{"model": "image classifier", "dataset": "photos of plants, animals and fungi (iNaturalist)", "train_examples": 155796, "image_size": 64, "crop_scale_min": 0.5, "horizontal_flip": false, "translate": 0.12, "targets": ["class", "family", "species"], "num_classes": [15, 181, 646], "arch": "gmlp", "norm": "layernorm", "mlp_ratio": 4, "patch_size": [8, 8], "conv_stem": false, "layers": 8, "width": 256, "mixing": "cutmix", "label_smoothing": 0.1, "loss": "cross_entropy", "residual_init": "zero_last", "optimizer": "ademamix", "learning_rate": 0.00041, "beta1": 0.9, "beta2": 0.999, "eps": 1e-08, "beta3": 0.999, "alpha": 4, "max_grad_norm": 1.0, "max_steps": 40000, "batch_size": 256, "epochs": 65.7, "lr_schedule": "cosine", "final_lr_fraction": 0.05, "warmup_steps": 8000, "weight_decay": 0.2}
Rows from block 4, named by matrix and row number. Rows with one number belong to one neuron. Each number is 500 + 50 x the weight over the matrix's rms, rounded and kept within 0 to 999. All counts start at 0. Numbers have three digits each.
# u: gMLP up (value half) (model.blocks.4.mixer.u.weight, 512x256), inputs 0-85
# v: gMLP up (gate half) (model.blocks.4.mixer.v.weight, 512x256), inputs 0-85
# out: gMLP down (model.blocks.4.mixer.out.weight, 256x512, transposed), outputs 0-85
u.298:529506498562476590482506526483528462414482402583512512505484411505545496458523524579569530486515445594473467517497515480470402520554523460475484501499447590495465418425534483513479674432494498502552429561579543424631540538604481445484570405470484560502485520
v.298:531415523448561550507432528455519525466473629493520473501542509488519409497583407414391462501555529556437543475515525477412497484533486451471534437523459533581423382524425483492585471502491577510424514539496549470513472496479451494481427567513462469524565495
out.298:391440590393452498565482535472522469498407561578459572442502577486541493497462464549440591472466512642537413394465553490463523437464458331487549544573530459530467465478490425534503426540607510583523441411551453411467462463396614446475453402489543547447435539
u.299:513470518442526566506549543457533482420477598505517540562460466550436529579515550527465644465469467467476441487408507493451506604481506528566441526468514588563493383415500403438467536463486530536495507502594494394510533496495525507516352521459422528544589519
v.299:449421404467462482505473420515506430511447530496566367511434563488466531542558555551600526456547440549464542496508436430469458491445479537569502392497455489566530458507533460508484514499581496480593577490527439517534534494480518521482483516460541473481520462
out.299:504478512490565535448538501513499437482467491442410427522584503442493507537542348480434559512500543535476482448484546511434457476576556595357395567414447558532453467602466433469456609390456547512470592510499576410481486495510574547458423542524489402413529556
u.300:521614417450525542451578515517416588512509477399539538468489510526527388597458607468492415480561450487524553536527487467431445474400467524513461519465506480597423416557465596507507414528494460526440391522489487489479474518563560509497470584460459513418440414
v.300:489467521618541567491550485499602476469466530484568510526543423484513520539478473458566521472498433477465530529480529471507467441483538541464524543496521512510515480563493498410446469525530514483486521531512553498492514491519463551482432508467441461525505477
out.300:488439495529495468475506531531569461475508571426485417492508450532512569471586428506541539477460610470438441424471462446509433557492529491461523474535499498554522464421551495463435480493501486556534508482567494535572542570456483500433489478485597579478544595
u.301:471432466463514488536469575419478553462577526372508486488517513487443466457555461525545441479505450517450598487430598560437536479458413492540591517574493552545409497574536533472500532427441459394465421582513573479467444519561483509501443551480492508565557525
v.301:487535455563537522523519471557509467537552529538479454491557452551526531492599461431518601419520474485489406509393473463416435425518505501439575484434468498564482429525566512482595455492498474455498444442552521457483500496421435478520405538512450472471507528
out.301:449480497417490483441437469533512470494467618572459511425471583588525487534612482538467519439516517436537414409529487442565494523465484555501476485480385442520537421488490519512588488466547473515496478488461453449483457493485473463577514487522483474399529502
u.302:515672553546559551559516518586602386552501432551439436497458566550555520551496481554385532500478519529547438421470531487538352465545496483457491491370560439460498482421535529521546500545506518498556450488469478486480496431433478440451419499477600447461468470
v.302:462474489515499469529478475529508422495401520531488485548489406538490518493536412519574539492468461553506458517505392444428557430543550545542522539481594528572486465488563520459511507533460508433522517560502479542509538517409466539452478515477487477509526508
out.302:498445479440486516457532564497436493461535461489509475412554463567488448438530504571478557489493498387535502535547427482537557584513484545469432496541508582445533562501593554582514444558501476550490525491582503484461483488521497496521398436492493574489535444
u.303:531499493505490482472508523480547488489472543507469562568499501508545474432524551597454544514518606479536402506550528511480507525547491447446509501423442511499545498465474554519487513470486594551544550514470473458412506501533509513492486415491553463448545540
v.303:513505538475538512451540527506549459530471592559516407465545515504480478535542559520545488465450516375437445534531490475469519566506443454454486419501470558498526509418503529514480613490487509540575481509499410470458525543516346490492455473507433488485465526
out.303:596654528512487515484472476429519548493480539512504526576542462517453465533558545458528518502503508527507497444473542439497466497450509525515537535528508431511501487479517484442533547456475501471513458483385531501434487504490491504479484489490502495515506529
u.304:450551531500529469578499458520538497580487479573448540522452570520527577486522501484456582545550464506538512590446522510493479504417455511477427519451539559555508543466506503521544567559506555483477507536477482436411632524574441514560502594495471581401552497
v.304:463541506535583494475447489562489504526517528531453542530450558537482536517539522448448547435475466504540504509516509417440583449453453540470591575452553543405486536493510526486526482469384549543520513453482522486534469611450557424560462580530467473516411513
out.304:427453407466516416427472511558548496596498495506471535514489456600506430489542609556475495580568417422438466467516553468458390524366545502626428431529501440542579507491495563542519514508506392481482594574609534447487497411482557549559459499503447500437508448
u.305:488431477553541531516457514646516545468513595437484471529461424613510599408553390511523515538464401446483466462489477459515465471536424566460465546456591459519494580505461466476452559474435393389430419500538576485469565505536529451523519455522505531415390458
v.305:474481444520565476556422448494568558559577567466431514485366570485513477533396436522470386477493473495389487598460416511413549472536510485439565507485496435520491495556488460482484509485507522351525515568570555486453515509534512468486435489601429594386414493
out.305:463511476550512515426502497564534513518467468482507483529583515538434449586553452503494400402425535459524538497442437450416617419478493539504467549492501466586546547482448580442489475439449448416491449469491498554541393502477480379461453558486451453473494440
u.306:420449444459525530488551448470562454578456533465421510576489487477534516475489525569523580509545505432479468476430536485473445517481560535414517499546464459455517455554475528501471519477502550420567537530480545560483505495539442519538487572518574470398418493
v.306:519430433504503596540449413475603539485443518444448466538422496569512471525534505563527548456500406522416391520428521451428453565521512494420509525514536513522471491612492457425439510515555446440448506555611534538512536505598503438532495499496499549460504576
out.306:495548530489472500531571534493534451552600486501489588493483512486456487460489462340457425514466455496526464518546469444582432546509581447506491498478581578497557492490542460527450516552530467524553461441488483474557475459508476550464507526465499485555542491
u.307:442531416573563495472382401486571403425539556575612460578551388482481544532547509392538471505437411486404536484456526433597476416471483482641480534504337549421630485525470488565444575490550629488528381460487517575479511457503440427500461455554461518578429471
v.307:479589455480556562560487608446547481483469623468503517414541500455487499468605479446561457506397489623430492509541536396433504412498575563430568493589479554484496404505550541445449571514465536515436373519502513435562507500452357423419560521470474470405513465
out.307:533474517498506471531486550532486549549525480434468465490395487552562548430375460505391479487541552415522378517542610564509459556454476426505509432461529506565548544410527515609491464508584416572457450503490443491502578516568568519498569469570460454517588524
u.308:544536479498523503468478486532576516423465436442460571474540522482496496554542497433495497480537475508555516464487427579409507542417545580497477554585483556595438507468493498451516555461518504530471421459533560463475476539463444565431560491458401504422434455
v.308:463546495472507547437477412453583525467427532527490436483505470498498527503533540465488505573541446578533522488465496507478494437451576533597504474547461553557467454627550454453509616422478480477547427529488493470497536513420537516478577493527410492494512437
out.308:535468478511494490454472468471562562483411555579497525582544596468472372528461488448526498500579496500520500488407591490478561376481479602529435495465465559469440487572479519422433560418550545505518559458464522448416535519470494568495483536524533338449448536
u.309:466421469528499548599519479501570585447488469470514480441459512504466527606465451513492534469493397491476490497422526499430471450475505493461508461498497476553467503565477430472536493532513437465502559479617484474528472542574562472528485477481499482532537436
v.309:482566412458394459520410513495557515513535530568563467474513449461420498437551589464545520471471513511451489548490510385569477509522472540564421514501561562485465501463562490517524539435475451506540553517490525557452517456450519511519461584604464558566461592
out.309:561553410521531419573449429513478457517534456476449503500472502493515514441529520557521502540564498453543519368585460477592553540540486498584440524499524523483619510411517561498518531482432534567484593491447425516449497401602540444488507400467570514483469554
u.310:580519612472530462561520495490475538482485535561455537587409520530490440534543608465635464483451432470603481557449429524512524453592495578470538620408528441493450529476424604534612463512493516511567470585491468426495457508543497502489527460407488537423514393
v.310:539524561431457479479534488514484589512466589548563484509442534510506510557446571408538491466482526422488468544592501524473518504547535560519547532425547478534477482536395558498592465496444490566438485580487450511411553512485443525523423533543474517519553435
out.310:460465489520492541479512546511561548508430504428473484445449456500540456506393389575569525539534499514521495604516476433514417611521400466405532535495438527486484575460541550498465563452517522485512508491458602591494410535490617482413543638513592470493503559
u.311:534517626377461591522547490523508481491552532516466495532477503501418542498460544456518508520425483471482432514477534530523540422543463485448532572456556480515565573533494527409503552489439489494476390603504596551452537467497465456435495450477469602400516470
v.311:477620549588471569572527538541560514543508528521512500474416514576516511518451540533387481522462461552516455600469597494491487427452530449444514495461525506478494488497421500486481496541540523493519454489516377519514549501454428569501550519513500584486467413
out.311:495537415545452509558449431567446572519466476523513559482426556532453492452604478544447493460456603494565535526519513432531421505424401407502480615602525465579445515431465488545507480583561479496578497428504426557435507440541492476511521506536510488525525549
u.312:411521438505505568483462544605467489538498522480486464442494413504507483506468466550484617531486467500481560560575549400470456487494442511500540501407404510624537475382542446539487524446574488475463477402495555473563532570458585479525552506513534497421554487
v.312:508447508385465475471472485516511521461516473511517538483431592520444552523563503519519579475503449502531479522432595485493532548453503571509522488520432492485435520492493506446590480436481514429571495534526516519580540546663512575534543559571345558627453522
out.312:549562468505452378468463562523591575453466475519495501575511416539545464513532485503446498579567386527537459465440415538451490503473454534620458533498505507486413493578497534504572606400436545488534462492527526461391479509501465538425501443464439397500487436
u.313:484461522528507514470536548421480532535538482400431536532542516447464629423499479532480460509475501494501426524522461538527474531579537413479553466574437568544566524472372492492565562461511469512512549552523443456497497564508540543478504542490477538490492590
v.313:501504543478445520446509555573485490568515523521540463416494434487473515536456522421510529505530555530515410453524488426436547558578504420535500539513553545507474511468520526485532554424459446510583439535479484465466488531531542562513571460500529485559549545
out.313:572567461487457415480634497455503499428484425457469569507545547571502526494475476478532456508541378425431441499549389551537521501511507466435466517456487448558589509522405459545474421508600480470444584462512495518534502492519399502598544502469549506491477474
u.314:599467475444585544586433560488421479524491552494523506495523490454394482582512497451533526473483486481479478499499583465511547526553487497567455405419466567461527544512514456526443505537498472467587559478593565498528512449455569526461519454537442495542577477
v.314:524508473491517538491469502557439491521547528513475366537533464455550493501590470475537478512468469506462456561579450436443459532469512472453497458429478468470526510481442485490508458560581533549547552528547473495484595494449490415491402504459478502530513531
out.314:504578542533538430486475483528534438470452439414488557516517564484460424504402558467562399471476497495496550521563512516443608403547504547506461469374458532517503472529488439451431434478448533480505501513534513531453479572552538477472491512510543487466463601
u.315:454524498511520480516449516557547458457477483583517453491425521524435518549545495418501580506496489498596481486453485453546476542434396482428453456464496517470464548481475467496559514471547503468515526470520541461543500507494418504557528468493461605506422457
v.315:493511611400440543568559451508530519566479475610609461544414560596504553534444623465445539423485510482456561537485517482560487563525467425548541572407519481541570471605521524387502417596466571426571500530527458538459547447500543436460492581454553526574514539
out.315:524538516485504481498468453453488554439461483487554465469554535484507481565491492508459591523464527506539540552567470410652514489465424491527508448564491406467571564501468453546416391545545485525425634416476430564486452448521520466541553451537501439501527545
u.316:514443444483504460454462535495599491535444532557426580563421540426547495456459515618483503506499455455385469482490553502496396551504504559524436368482513513471497420489580452496587536494494533536583565466466489485554509541530595564585445607492409531508459469
v.316:397591490439402527476473459541471612495539466593617545481439515556548473425452520501446477470474565571459502546498452500516516555459469551553516517375467568669447492552477486504532581467417554449487449585488470511451584432467400479530506482526589516442503584
out.316:528524591577611522584580518454581467526602428459587508458484524485492466558516516507542435478413522549544384621460553498456449482521530521437447564447413485498458606488461520587586502460471493527575457497589431509505434602573476537545492505460504553427581435
u.317:485571508455393506523439532611538545500462614388526570495494544520561529493499627537515483388451481655431489535492442463482533545427387471538472577498504596532473527607508558529505453503526504443466431617461480532445495472583468563530468488451425503421544390
v.317:460595491427413486549449492631466548474506531408584424448483436572516606529545479544574529505417537464442562487416492446567597549504491575546514475425540468607509524522455527472549471456503346451496441434541421533457572473437593391467432624477509529551467471
out.317:437546508551552519438472538458468421515428459478360510575438489487393536429422515535436419563541477489498469424504415546516620465571502589519429438463360512510591443463566528385449505502413469561488487546432491496467481448538558522518384569370403453474519504
u.318:494583492397486482473484480526509575546540472475643385511520551485440635575503423549516624456513391554517492500519507452509569452533549564568470461554575482580446532411488461442522586471521380486495522514514477544452509520495610581447529490499523484509391544
v.318:493590568487405503595522541547543484479462617553534475514523513478519378503394477471519473461546440566476471524582558462510513530574400416510617584481494441504615516539482536464482466513531533466384533544479537563565499509467459443578470534523522496556618518
out.318:431474588532424532450539490453566560537520455414490550551586498567462500461445569449439456595604502490568489490507486422435419526498507505572486496545543540531431482457443499560395517489573587478534557525499554463479512495526594562554404419464489578546500539
u.319:480476478544539540492459591600536568559560498497475527467508520435509545487592363491500508551453508502483486477538651517580473502475377532436428541387506562421495465501502537506534522437483499450543495595496440507515515450568584521501457467540649481480461437
v.319:462505486448464521580487569508582584460466490572545526538373452467496592447492489550577446430442442533512486569465559525526442537460522471525430538491472487520459439505573449469550577427512435527521495562501494597435592489548430463543499581511531537546484378
out.319:500504485466537386586575442557442503357417521491547570536498473491531452464478504526492546383462496488594458480510529498468571491549451445499503533646556336491435505593530562430417460434544490429415509426510577560517500501459403535565499543547486497476543512
u.320:407498508500493544481456578493565446482446520550442565555511582422407467447587531438448465550488566439496466590582518491473482506447467521488413400509441509585481530543421459488538551558518461403557559525571457521501580519464539527504449486447513594448603495
v.320:551460521473600498561513457441542394592476428586530505502451563578501452616543495474538509460474493546485469552435393429422495502508569469584531383470561508554524504371592424454509499521495441591553544500523488525427484449504576516478428624533525529466497441
out.320:508486586429496533652502619487425465485472570492442471478437502452480616451487562573550556502483492532421565530453458506580554503477493439454524511583533550535513414474474503436374557533517521427509508455467492561497426396597511524534543505553466484545495532
u.321:512475497534422517426573482480482480414512375479520517460452418463480576537375518439557514574452507478512414490404433551470536558545560477463558521517502485513393537540535458430432411407439546504437453479512608464553465461438550511426581526464527499479534451
v.321:501481541437504527470565524449498551423495477462492478530450465397501527569433465485477466458495489508540485468479531419444533508470521507499527480475471517510467445538473417458500480429417457463602484488541490446538451437424562581409482551433618488467520483
out.321:562540529444554538505600462444511428516504569549499479559479503499460502478544524492469522488521465462462528477457556414521461460479513484490482533458532423528502533517406476494486547526464500463487546459383497462409484565575514451495539551504526423507461515
u.322:545499559691424442446553518421401366537456486587420471490555470411491530566417501412462494599513555486548654445517572451545385532524544546575477606551441519431542464384482573582384544609560694603561509562396538465538583606403423426468406479668479510552500657
v.322:484550374532480576574582585528488523563597498455480497391414455545506582562553448478451475490453435455445525583432518485514387517446458457546474480434519488566517403502549434553494487510380536529494447478538500526515506455497538453521512595479428551485444391
out.322:471491482504554489541574514475485565460494595463458532471469480667415542462524563475472566452465398528577484496530483537451527456514544559440463570439513407414610430496413478490499559483544495492549535506524555478460493547432563566531507424533432463557668516
u.323:615429595544497551441459568468479531451446523405480472537560495441497577510457420524574475403439434542484519517493489528528520500508565554479479508485574489479513508568470429472526502463493472464518586538595479388483549451491471528503467454445501571577527520
v.323:497520511518510542457374479528546532508522518409451495493460476468491466534544595524498483502379434485529445567518505479519477528513460562404489466411461549484494482507551405499492477517437468402584418476528509504555542500434526543579475418540436512467511496
out.323:578552544538455556470470517535582550621613464595546558487531599478495468471508512409514452519411571535498491522490539599462515410427385530551454431412509581488510493548461493531598493494505532547507503479487536482515508518523520487551565480554488500543477515
u.324:474462472490499490514548620602512574478500507484468553511450531469414492492543449455559483539393472450494530476502533524485581499494419467527460502540485580580525486502487545486521557505470480435479441519489572532423532528530568475522466587411473543524440482
v.324:434536459418478499532368401558504572482474556449555418529412512605476528466538550422486522548475549456457496491438570469402465462426447439525544540349445568546478530475489426449624476487453449602495490413514446489525461624508392416530457550511482493485456493
out.324:530499533539512558399568537509560444544469402600450468441484434504629461430468473482558459502553421599435500484492419508497493463527543467500514490474475594517534422472391451457438553492484521567569586502446526486531439481535575455461497503499524494490479505
u.325:459459472533429481432566489508504527534431524538474496481483573507575462468443483340511467556621487496615550343576514566484629515529522587496508498469587393499464494656363513531481492532554511449469492414427452445416525510476590560451314378558462387528481514
v.325:460488466507440433512502502504474494474494540622554561662510486521466496538536594514496505374522472526405528529455466477497523505444443419517471503469550511567512456652436438377611476521519529547577510476580434551487576423465431443589393638475492554627470535
out.325:468580492569547454516553547358478656535544498477506382480461489541539463483484506495535500480457448531550423491524501442404543348449524534567452464533597495473424465520543489448407581457589541517567456478485639488387503535546465558540617457522409480418519499
u.326:453476518553634531538414531517553441501557487460445568528451563545480494526564511499439532563474504464490563536465621523334357481449394533512504532455432479467452428433408541479541480436456463368543441555508573571512456540564482561501429596455513520462501442
v.326:494534423455449478516522442616510516470499513560482452545497539460414501600477530513482515443532539545479540452563472546522569503583382541498483428503515531559554546480476506568520463545512526542528523467513531487516506462378539419526514504472527584530374529
out.326:507537494464371583548525475535462428486547456524549430497439512504462521529523454457577444408459524488497478503521401463513538499610514476491495404616514536537538488573406555483480424469425564502508421486561439566571388530501523556492576517507532565561525504
u.327:436526518555523536445484521459498683481548570446530547479467458424459532560502483466529414506480489469486496528528543393498471467524540555539536602557410654467487441502469509512546610415489482354464464505498439501520547532548478493453569484426510544524425476
v.327:440562487495476539519515504475510502446492523504533526592553533522513539464508579493371570474502475515494494544492469510480509553486546488441449515460463514536475513569465426442534488483471490488529539490596570477554505535441523481469472561450455585563496504
out.327:533485581447533525448485437524474455478482539535408503498454482553575617432487480545534444437459524584468462444433513609597566606581421416511490463508537447467500548535531573524513494481426458600397565497435467481482451426527463429444488593500515588461404509
u.328:532484350576449494510519471465485541405523443475491460503559495584545510524556413535461471475459478547572476568488471493440463475514554449513561498528462542497452410536533415530573536579472435576516463504537485519498578534583520498466499565454426517482507490
v.328:486517481441536520516496446431519498421546523487550426512599402502517485586517531487458461487481530550370510511554498453481453477497531461604562513471476485541482455606558478521450500476476473532446473475539519534459559436586467449428449489401507516527486466
out.328:510372454534570520540486410494565437490462558522492435516560491486504560447468443422602493480521458513539544616576530517516455503555471507525531513514470425450548504430582435470514502541504566547558518426471542528448584550537494558467506445512494424522592488
u.329:537547519551453489524602508543467481486553503510528549390461511483518500483503480505513516509460558492520493532429505440490476552484478465435438543546528483451471524487457502520462460496470560512524454564488580436504440562524522501551496428446495555491531511
v.329:490610504519484542531471481521424437518546540536520541418527483501518504490612564493449604502476485632431517449440571434525469441493457473573513552445516566470428468492556497562511463544425567560531437449510503499595434476480538473522495450438487500579513518
out.329:565428465469444458549551460507478501430538410481507429486477518504428412539414461498505624488552595479501511517519507519525490495504512553435536532457497544511567463483525528539424515554497600549535596444374504496522580486526508558520479515524451529607430499
u.330:428596424576518496515532486480622480511427600487538508551458471525512465435454457556466514520502526520443583466448516446406468576438432506490526539531477566517428469466517493566550519457571418532514529435465557507528446436486425487474481512501427562461486553
v.330:346431467521507498577531542521574474598554493459459488502490485525507489552526465500575428513470467436463499575457437547456413479521552471526574573637503535436508600486517475536470421439577472538448545602509546556530508429545459459559522536467437552579597448
out.330:506521554489478489321471516445406422556558508400439576589522472557463417495506476470490392538562491449524628495453434475502517487516611516446469507558503555473530577474432470522535505544549472435526423346532456554495599502462545505545531445484453564423543540
u.331:389473423391540488540447398572447479483444513539553467566508426503454536485513569493522509538534549543445588562474510402502546519519530485602420470540513620492527451443512367372443554533430509496539547572532559465502560547560487497486571573358500513485529519
v.331:439488491445405493609539496650506521542505409566501598432436575556358616535465611467444618416515477481531527477503452385525588555521512505518347538483584493643533488478488482484507478515592466384523484475547401520479507515489531406519568459496488502571359489
out.331:456577490500505495446539421415528585422526344485412505482474664456472456519542490544484511504449461524580467482618456579518494485466595470408434494497483450535416502554487422473524435518489592475645399445534501523499458589479541496464469485465627575492545543
u.332:431514468509567557474468562481565525435487528433475534570543543473539583458522502543441548500523475563515528619523526534561415606492503518345402376484536539485393470383476450539460635413432474497561430449629529455581607571558477518431577481489487603389458507
v.332:448539492545495478522507487499518518505474581409428535462448453490490524429476472535565543522553466555436489507429538550496533525495533537430476515495497489557557536547513484511571560473472521400499502538543563510548531426459597524519523449466445604512540527
out.332:525465471521511433475563390456488391428477498428428489528595458595522369548417547447435485558711473419545555506528477616555506505502585521552543551599387453417499508529513491513512480549536568494486576354473456508458561429435507517550442390539482440490495505
u.333:541492481557559501513476466472438464418506456512575485535455622460425579506537487488498484483512436540504474535520410524516454494509486461506463389500482498564507473479515454524485518542492486537547495471609486572574508487544523485545518500516472540533477436
v.333:491400445464482473472506483543538499480446416558579392523455427583495533468525548451562578488499426459527449434439493547557564522459588505586574533503454522484507519550607543494638478443442530539490485477459412510559418580426539483538474586593486467554463422
out.333:465461484456583427596526465543573479490545533505590467501517526495627471551478404454447416588466527479517506544427553389492514509523486468527520415577446494433440482461472484553429510543508615504413444528393579516530484523497522593471422530540468495522521516
u.334:497604372567510521504506489597540477527521653577509496377538402435484462543511568423578509626453440585505456444551606477522396400544294442456450565464491491515472584465511467609542556391443442564529432549537514443532524526547525507516505490539453573409425464
v.334:488520614558500547515421597614485515537531555545481473469456523546517524425506482455465428474493531572536495601385483503476530430437457517457456572425466586479512527511538523458561500485463473509559526562558423479517562533495541529516541498538457517479475382
out.334:505495511522549453483436567413508478466583556464495436563496560448530564522435495620614409395485425464509571450466427494441562402440402446476524401542423532501572500431569540534563433549462445483465542495518443583450409597550420503517519530411379469579537498
u.335:426510540446516483576488520559520476510545480472503545573513531599413447529583490488530536431473504485373528458447478568588518493523557471584547515515471564539489525540479486443558553508535465496496603498563524560529444379495536493536531456473461523581556500
v.335:497525468544438533581513485626444566546504482413528462513515451505335528452536524415486476527383560484475432536468513486540540498497495485562584563468411544519519531493485523479505462466593529437538502617528541585481464516496477459482533512521416507587543504
out.335:471521454522444462559551506531558516497512539496440456497482442544545547519410493520494520539493526500481531446520480479470577517461546557375451456408567524565493501423447576465448511605574516582497499416487544553459447520523546423470525565529489421519544456
u.336:528520484446501498503524539455481487455419553548556521567506540519596489392565475573455442526505509459513571544524458474554471524467512555519499640518456563500460473521488481493475575565537529474486455513465407472522542605534390467523523541539520502491587554
v.336:465454494586511549486519545485470468486472581520511473406503510486473499540552517521522502595554497467480537432558510423450433463444619578496570532489471535499516409441539487506452440515469505407498537468542522534611442492420520485516474457483543436565516520
out.336:527503393510459464434492451541474452614538436467466504537495506595493422500493482487506541518415503514497513530513580432452437568620501507502498481477447500479556438509465490549546553450529535511533524442442519481494572517492551501401415527559425464509593515
u.337:433454447495540566541583439530514526480484499428478487497556531527453511574539406465506545479498508558337410522515510524433444479483542509514560517504470534597467380503488418496492571456503569531590485515524490466573512540604505432499418478436604489495511484
v.337:501503454424502522529555430498516532452538490396511513484480455457529543559518491466598459433565451506431465581422490475382463550532491535545463515428558489478407471573550497451512448443482452447453403536582514543466513535463495600395412564448437517536502480
out.337:480409532405439501441499582456555395489428441497486463540444476457544531458509604505522438504585484528409527587477430546512521488514492526471478450493466545573560508508522412493464478576521558596465549498528515518608482464536408559557529454437504440535532366
u.338:552578455515504452443533445500566481524439445515496523520350561565479589482555550527479549553478430553504523525476534609446598575450537549578442359457499482562470491566473522500547507415426480549522494592463518566518562434417502526423452583446534497638493492
v.338:440533491538561556478480447501434544529439571474513380469491540531464541557535583490486564473484425496492549563491523499457530496477506511460516457495522488525479586473466465519557548520498494491454419518513524437449489581473538505549571497488563586515409501
out.338:501449500500493560510526490536466561375538522469537441524554375505522449457527482526549519442396540426557442498471520371494497516476448400527470574531572464534479576443551539630502512495473485514437437538554580490495466595441521502450482531549522541414466532
u.339:479511511562544602476489463503518496472521510433614480534535447461517558569494545531546530579546462567583430491491541443431408504460468530528469476517365518565448454514551492426456636395404563441498416506613579462604599575476559517424441536472523487450538469
v.339:456499454506579570495478506573584519567482563450507512486425495474495503519502513474519456419468401579452540555428507533390467438477400473534456531589521536534482462487483492467527507433454532459580430537505559553527511474532568479515540559493476539529523462
out.339:428474567420468437551465620504450516504498518479538539452548482480424457527422529523544519450514480534424564569552534436474606463395527469488486515597540450474543532498536450523454455585548483498495529470519483511488478545627468435569501477471445549513350500
u.340:478453469521525475533518478448435532545447594544468498427500472406402555586469504496576516489544533505574444436506509503410572529520501523513477374517456458498456513515474486422414569518516531550502519521489517390507486519539488526463481544494393421498555576
v.340:472559434527481483567523560531463587561469588437521494471490543518532494496484508503450526571476511456537480505472518496431545491502480428449499536537539484554447450463531506515544512520414567523562443564474522459443505526539490529551445566555492482486586494
out.340:505512491496517531489472447546527457494523410446525511528486488536520550465462519518482510515383454515471480551505481446538400525543542526468506552475488535434511562498464539526470465529483519510497470466545411481430560490484554444472584561529614610523523426
u.341:397467403568509482620582480529443479531470600561515610437475565538510495464507531522532571598548555402466498498463470501507481499506543536513528530422422533648410460542519475530577504471472505409527488547526486523600502506497500484589431548522433546518483435
v.341:443517555494567602487506493497545580466487549432490382455591493534444479356573493507475583496452467512507394478471570468474549470572514470472558466500555569525445428508605449383547549491456437546488406587577520341453537483468508455483461422479453499439490504
out.341:571506602436548410426511438468537485506517483505549542469542491440597486529511512420443508502497477541570479496509533605583461477591548536464603495438539453379553508542525459501496439413512437362542537435440470481458490511582453533448582512517518544418512438
u.342:540582469482534522442483483485518450431455490525535450576507461478432618521527498499538569485441527589478555555511459454490472453487446492480476465414495560547500473398491438440536568437477535479534490573525405454449513496513566477490557474436586605491413506
v.342:502486444501559422447432428573466546434511485539479424430423503548447501539563511438529466478456526647519494448500495440531537431561545472566537452431456517487484434611564446489623547499414437511449395478542446347423497395464525481469564586511416518468507508
out.342:453473535453566432508427562447467519480517477510520534482494561375490506541507466573415436496463560519483487516460450540476579547486530474486526605485507518453497528533494468551469555547419604557461378442621508543542430523479394421493469501489533453529525485
u.343:540524539522516517419449535430490476423506505486464536476541446441488481512523556550454508467545548619408517561471502503477454579551514470466461495482506465531553481440519428529460462501380495505583487477523532514466559505546538486526487562463568568496527532
v.343:481521541537585498440490477508488426502462493487473465450472519545505554391553552469473464492372491573448501444393592514464489533518446495452496496449469567555491453504526463510473507518447516474602388487453509450549382484476445495506429504424596476465495536
out.343:593566561445482537503481440416478527498497487481448524540520563443538531500419428450491607496586538510487542492611523508548478500430537580478547580468600504410514522494511526486486513555556418400462569485496403450432550480593490581464513440505478521500528538
u.344:479438500530447459478496489473514450446504456529450538480420435474527496457510478505486477528481549436428503496475528508427466491565565568448465535459545536434548457498467523498420436512455535550456536541481592435485476455492489492498515380516520475460567486
v.344:483455569526449484511467471426540526492486519551432486501493467432527574477450558542524486504423512444469456497482538500497476562531463474448381427417586593479548463502490464501480495547409553512519565539473594472469483500466504438583454502555496540483572502
out.344:479436503479600556484498384461477502517514472479530500501435461482528477489429467468510565508429413573491567488512530586465505443443498485486499434487461529478483496531540525482453538501577453576457499481554616551426562598420552508492553484482513513527496535
u.345:443592540550594445494519432424512589460559474475493532496475503471542401611347484517449450404486580433474429566619536412528461475492492426554598500600464568430626545457470466505613446579374544699390480436431464482557520480567468328608478504528464502403438528
v.345:411493527588472548484458567546564507515478501488504552464508484542536522430502475556520469494578627543503586572453529499414553564497407501485481445591465512516475507503451528460472646487478496543533474499505553405510505517504386536440522525472386473436527492
out.345:507474576423456442601521468505369450482504473483523545559533434560514462482533552513537548450569418501677471372513452491429496498642508527516508529526553511528581510534468492439521430435495573447426573599537529490469538486472515615556393538439527471578526554
u.346:581541513470543496477482525553522551541565431489454587610577474418467418505422509497566530452497504510474419485462503512494545454518471555545509548520510468445478535441510471417497570522466564453484552541490547455485449524531501497460468543524466472552487601
v.346:522538466503485595459451450505610590443493488545554559491491440517526454559513457528522466508563445461452543494460483492418479495530514512586549517506512582501402507540512548405515524478432479434498384532519581412497528494435546527438527500460421507485538487
out.346:559431492514553544461494435509536553461508517525492548456455484539465565447541496525528550496455525516437433528467494481500441507579539444431486555482428550535561501492501529510493510460510540543513502458559471527475532528377440465501500426443545723535472497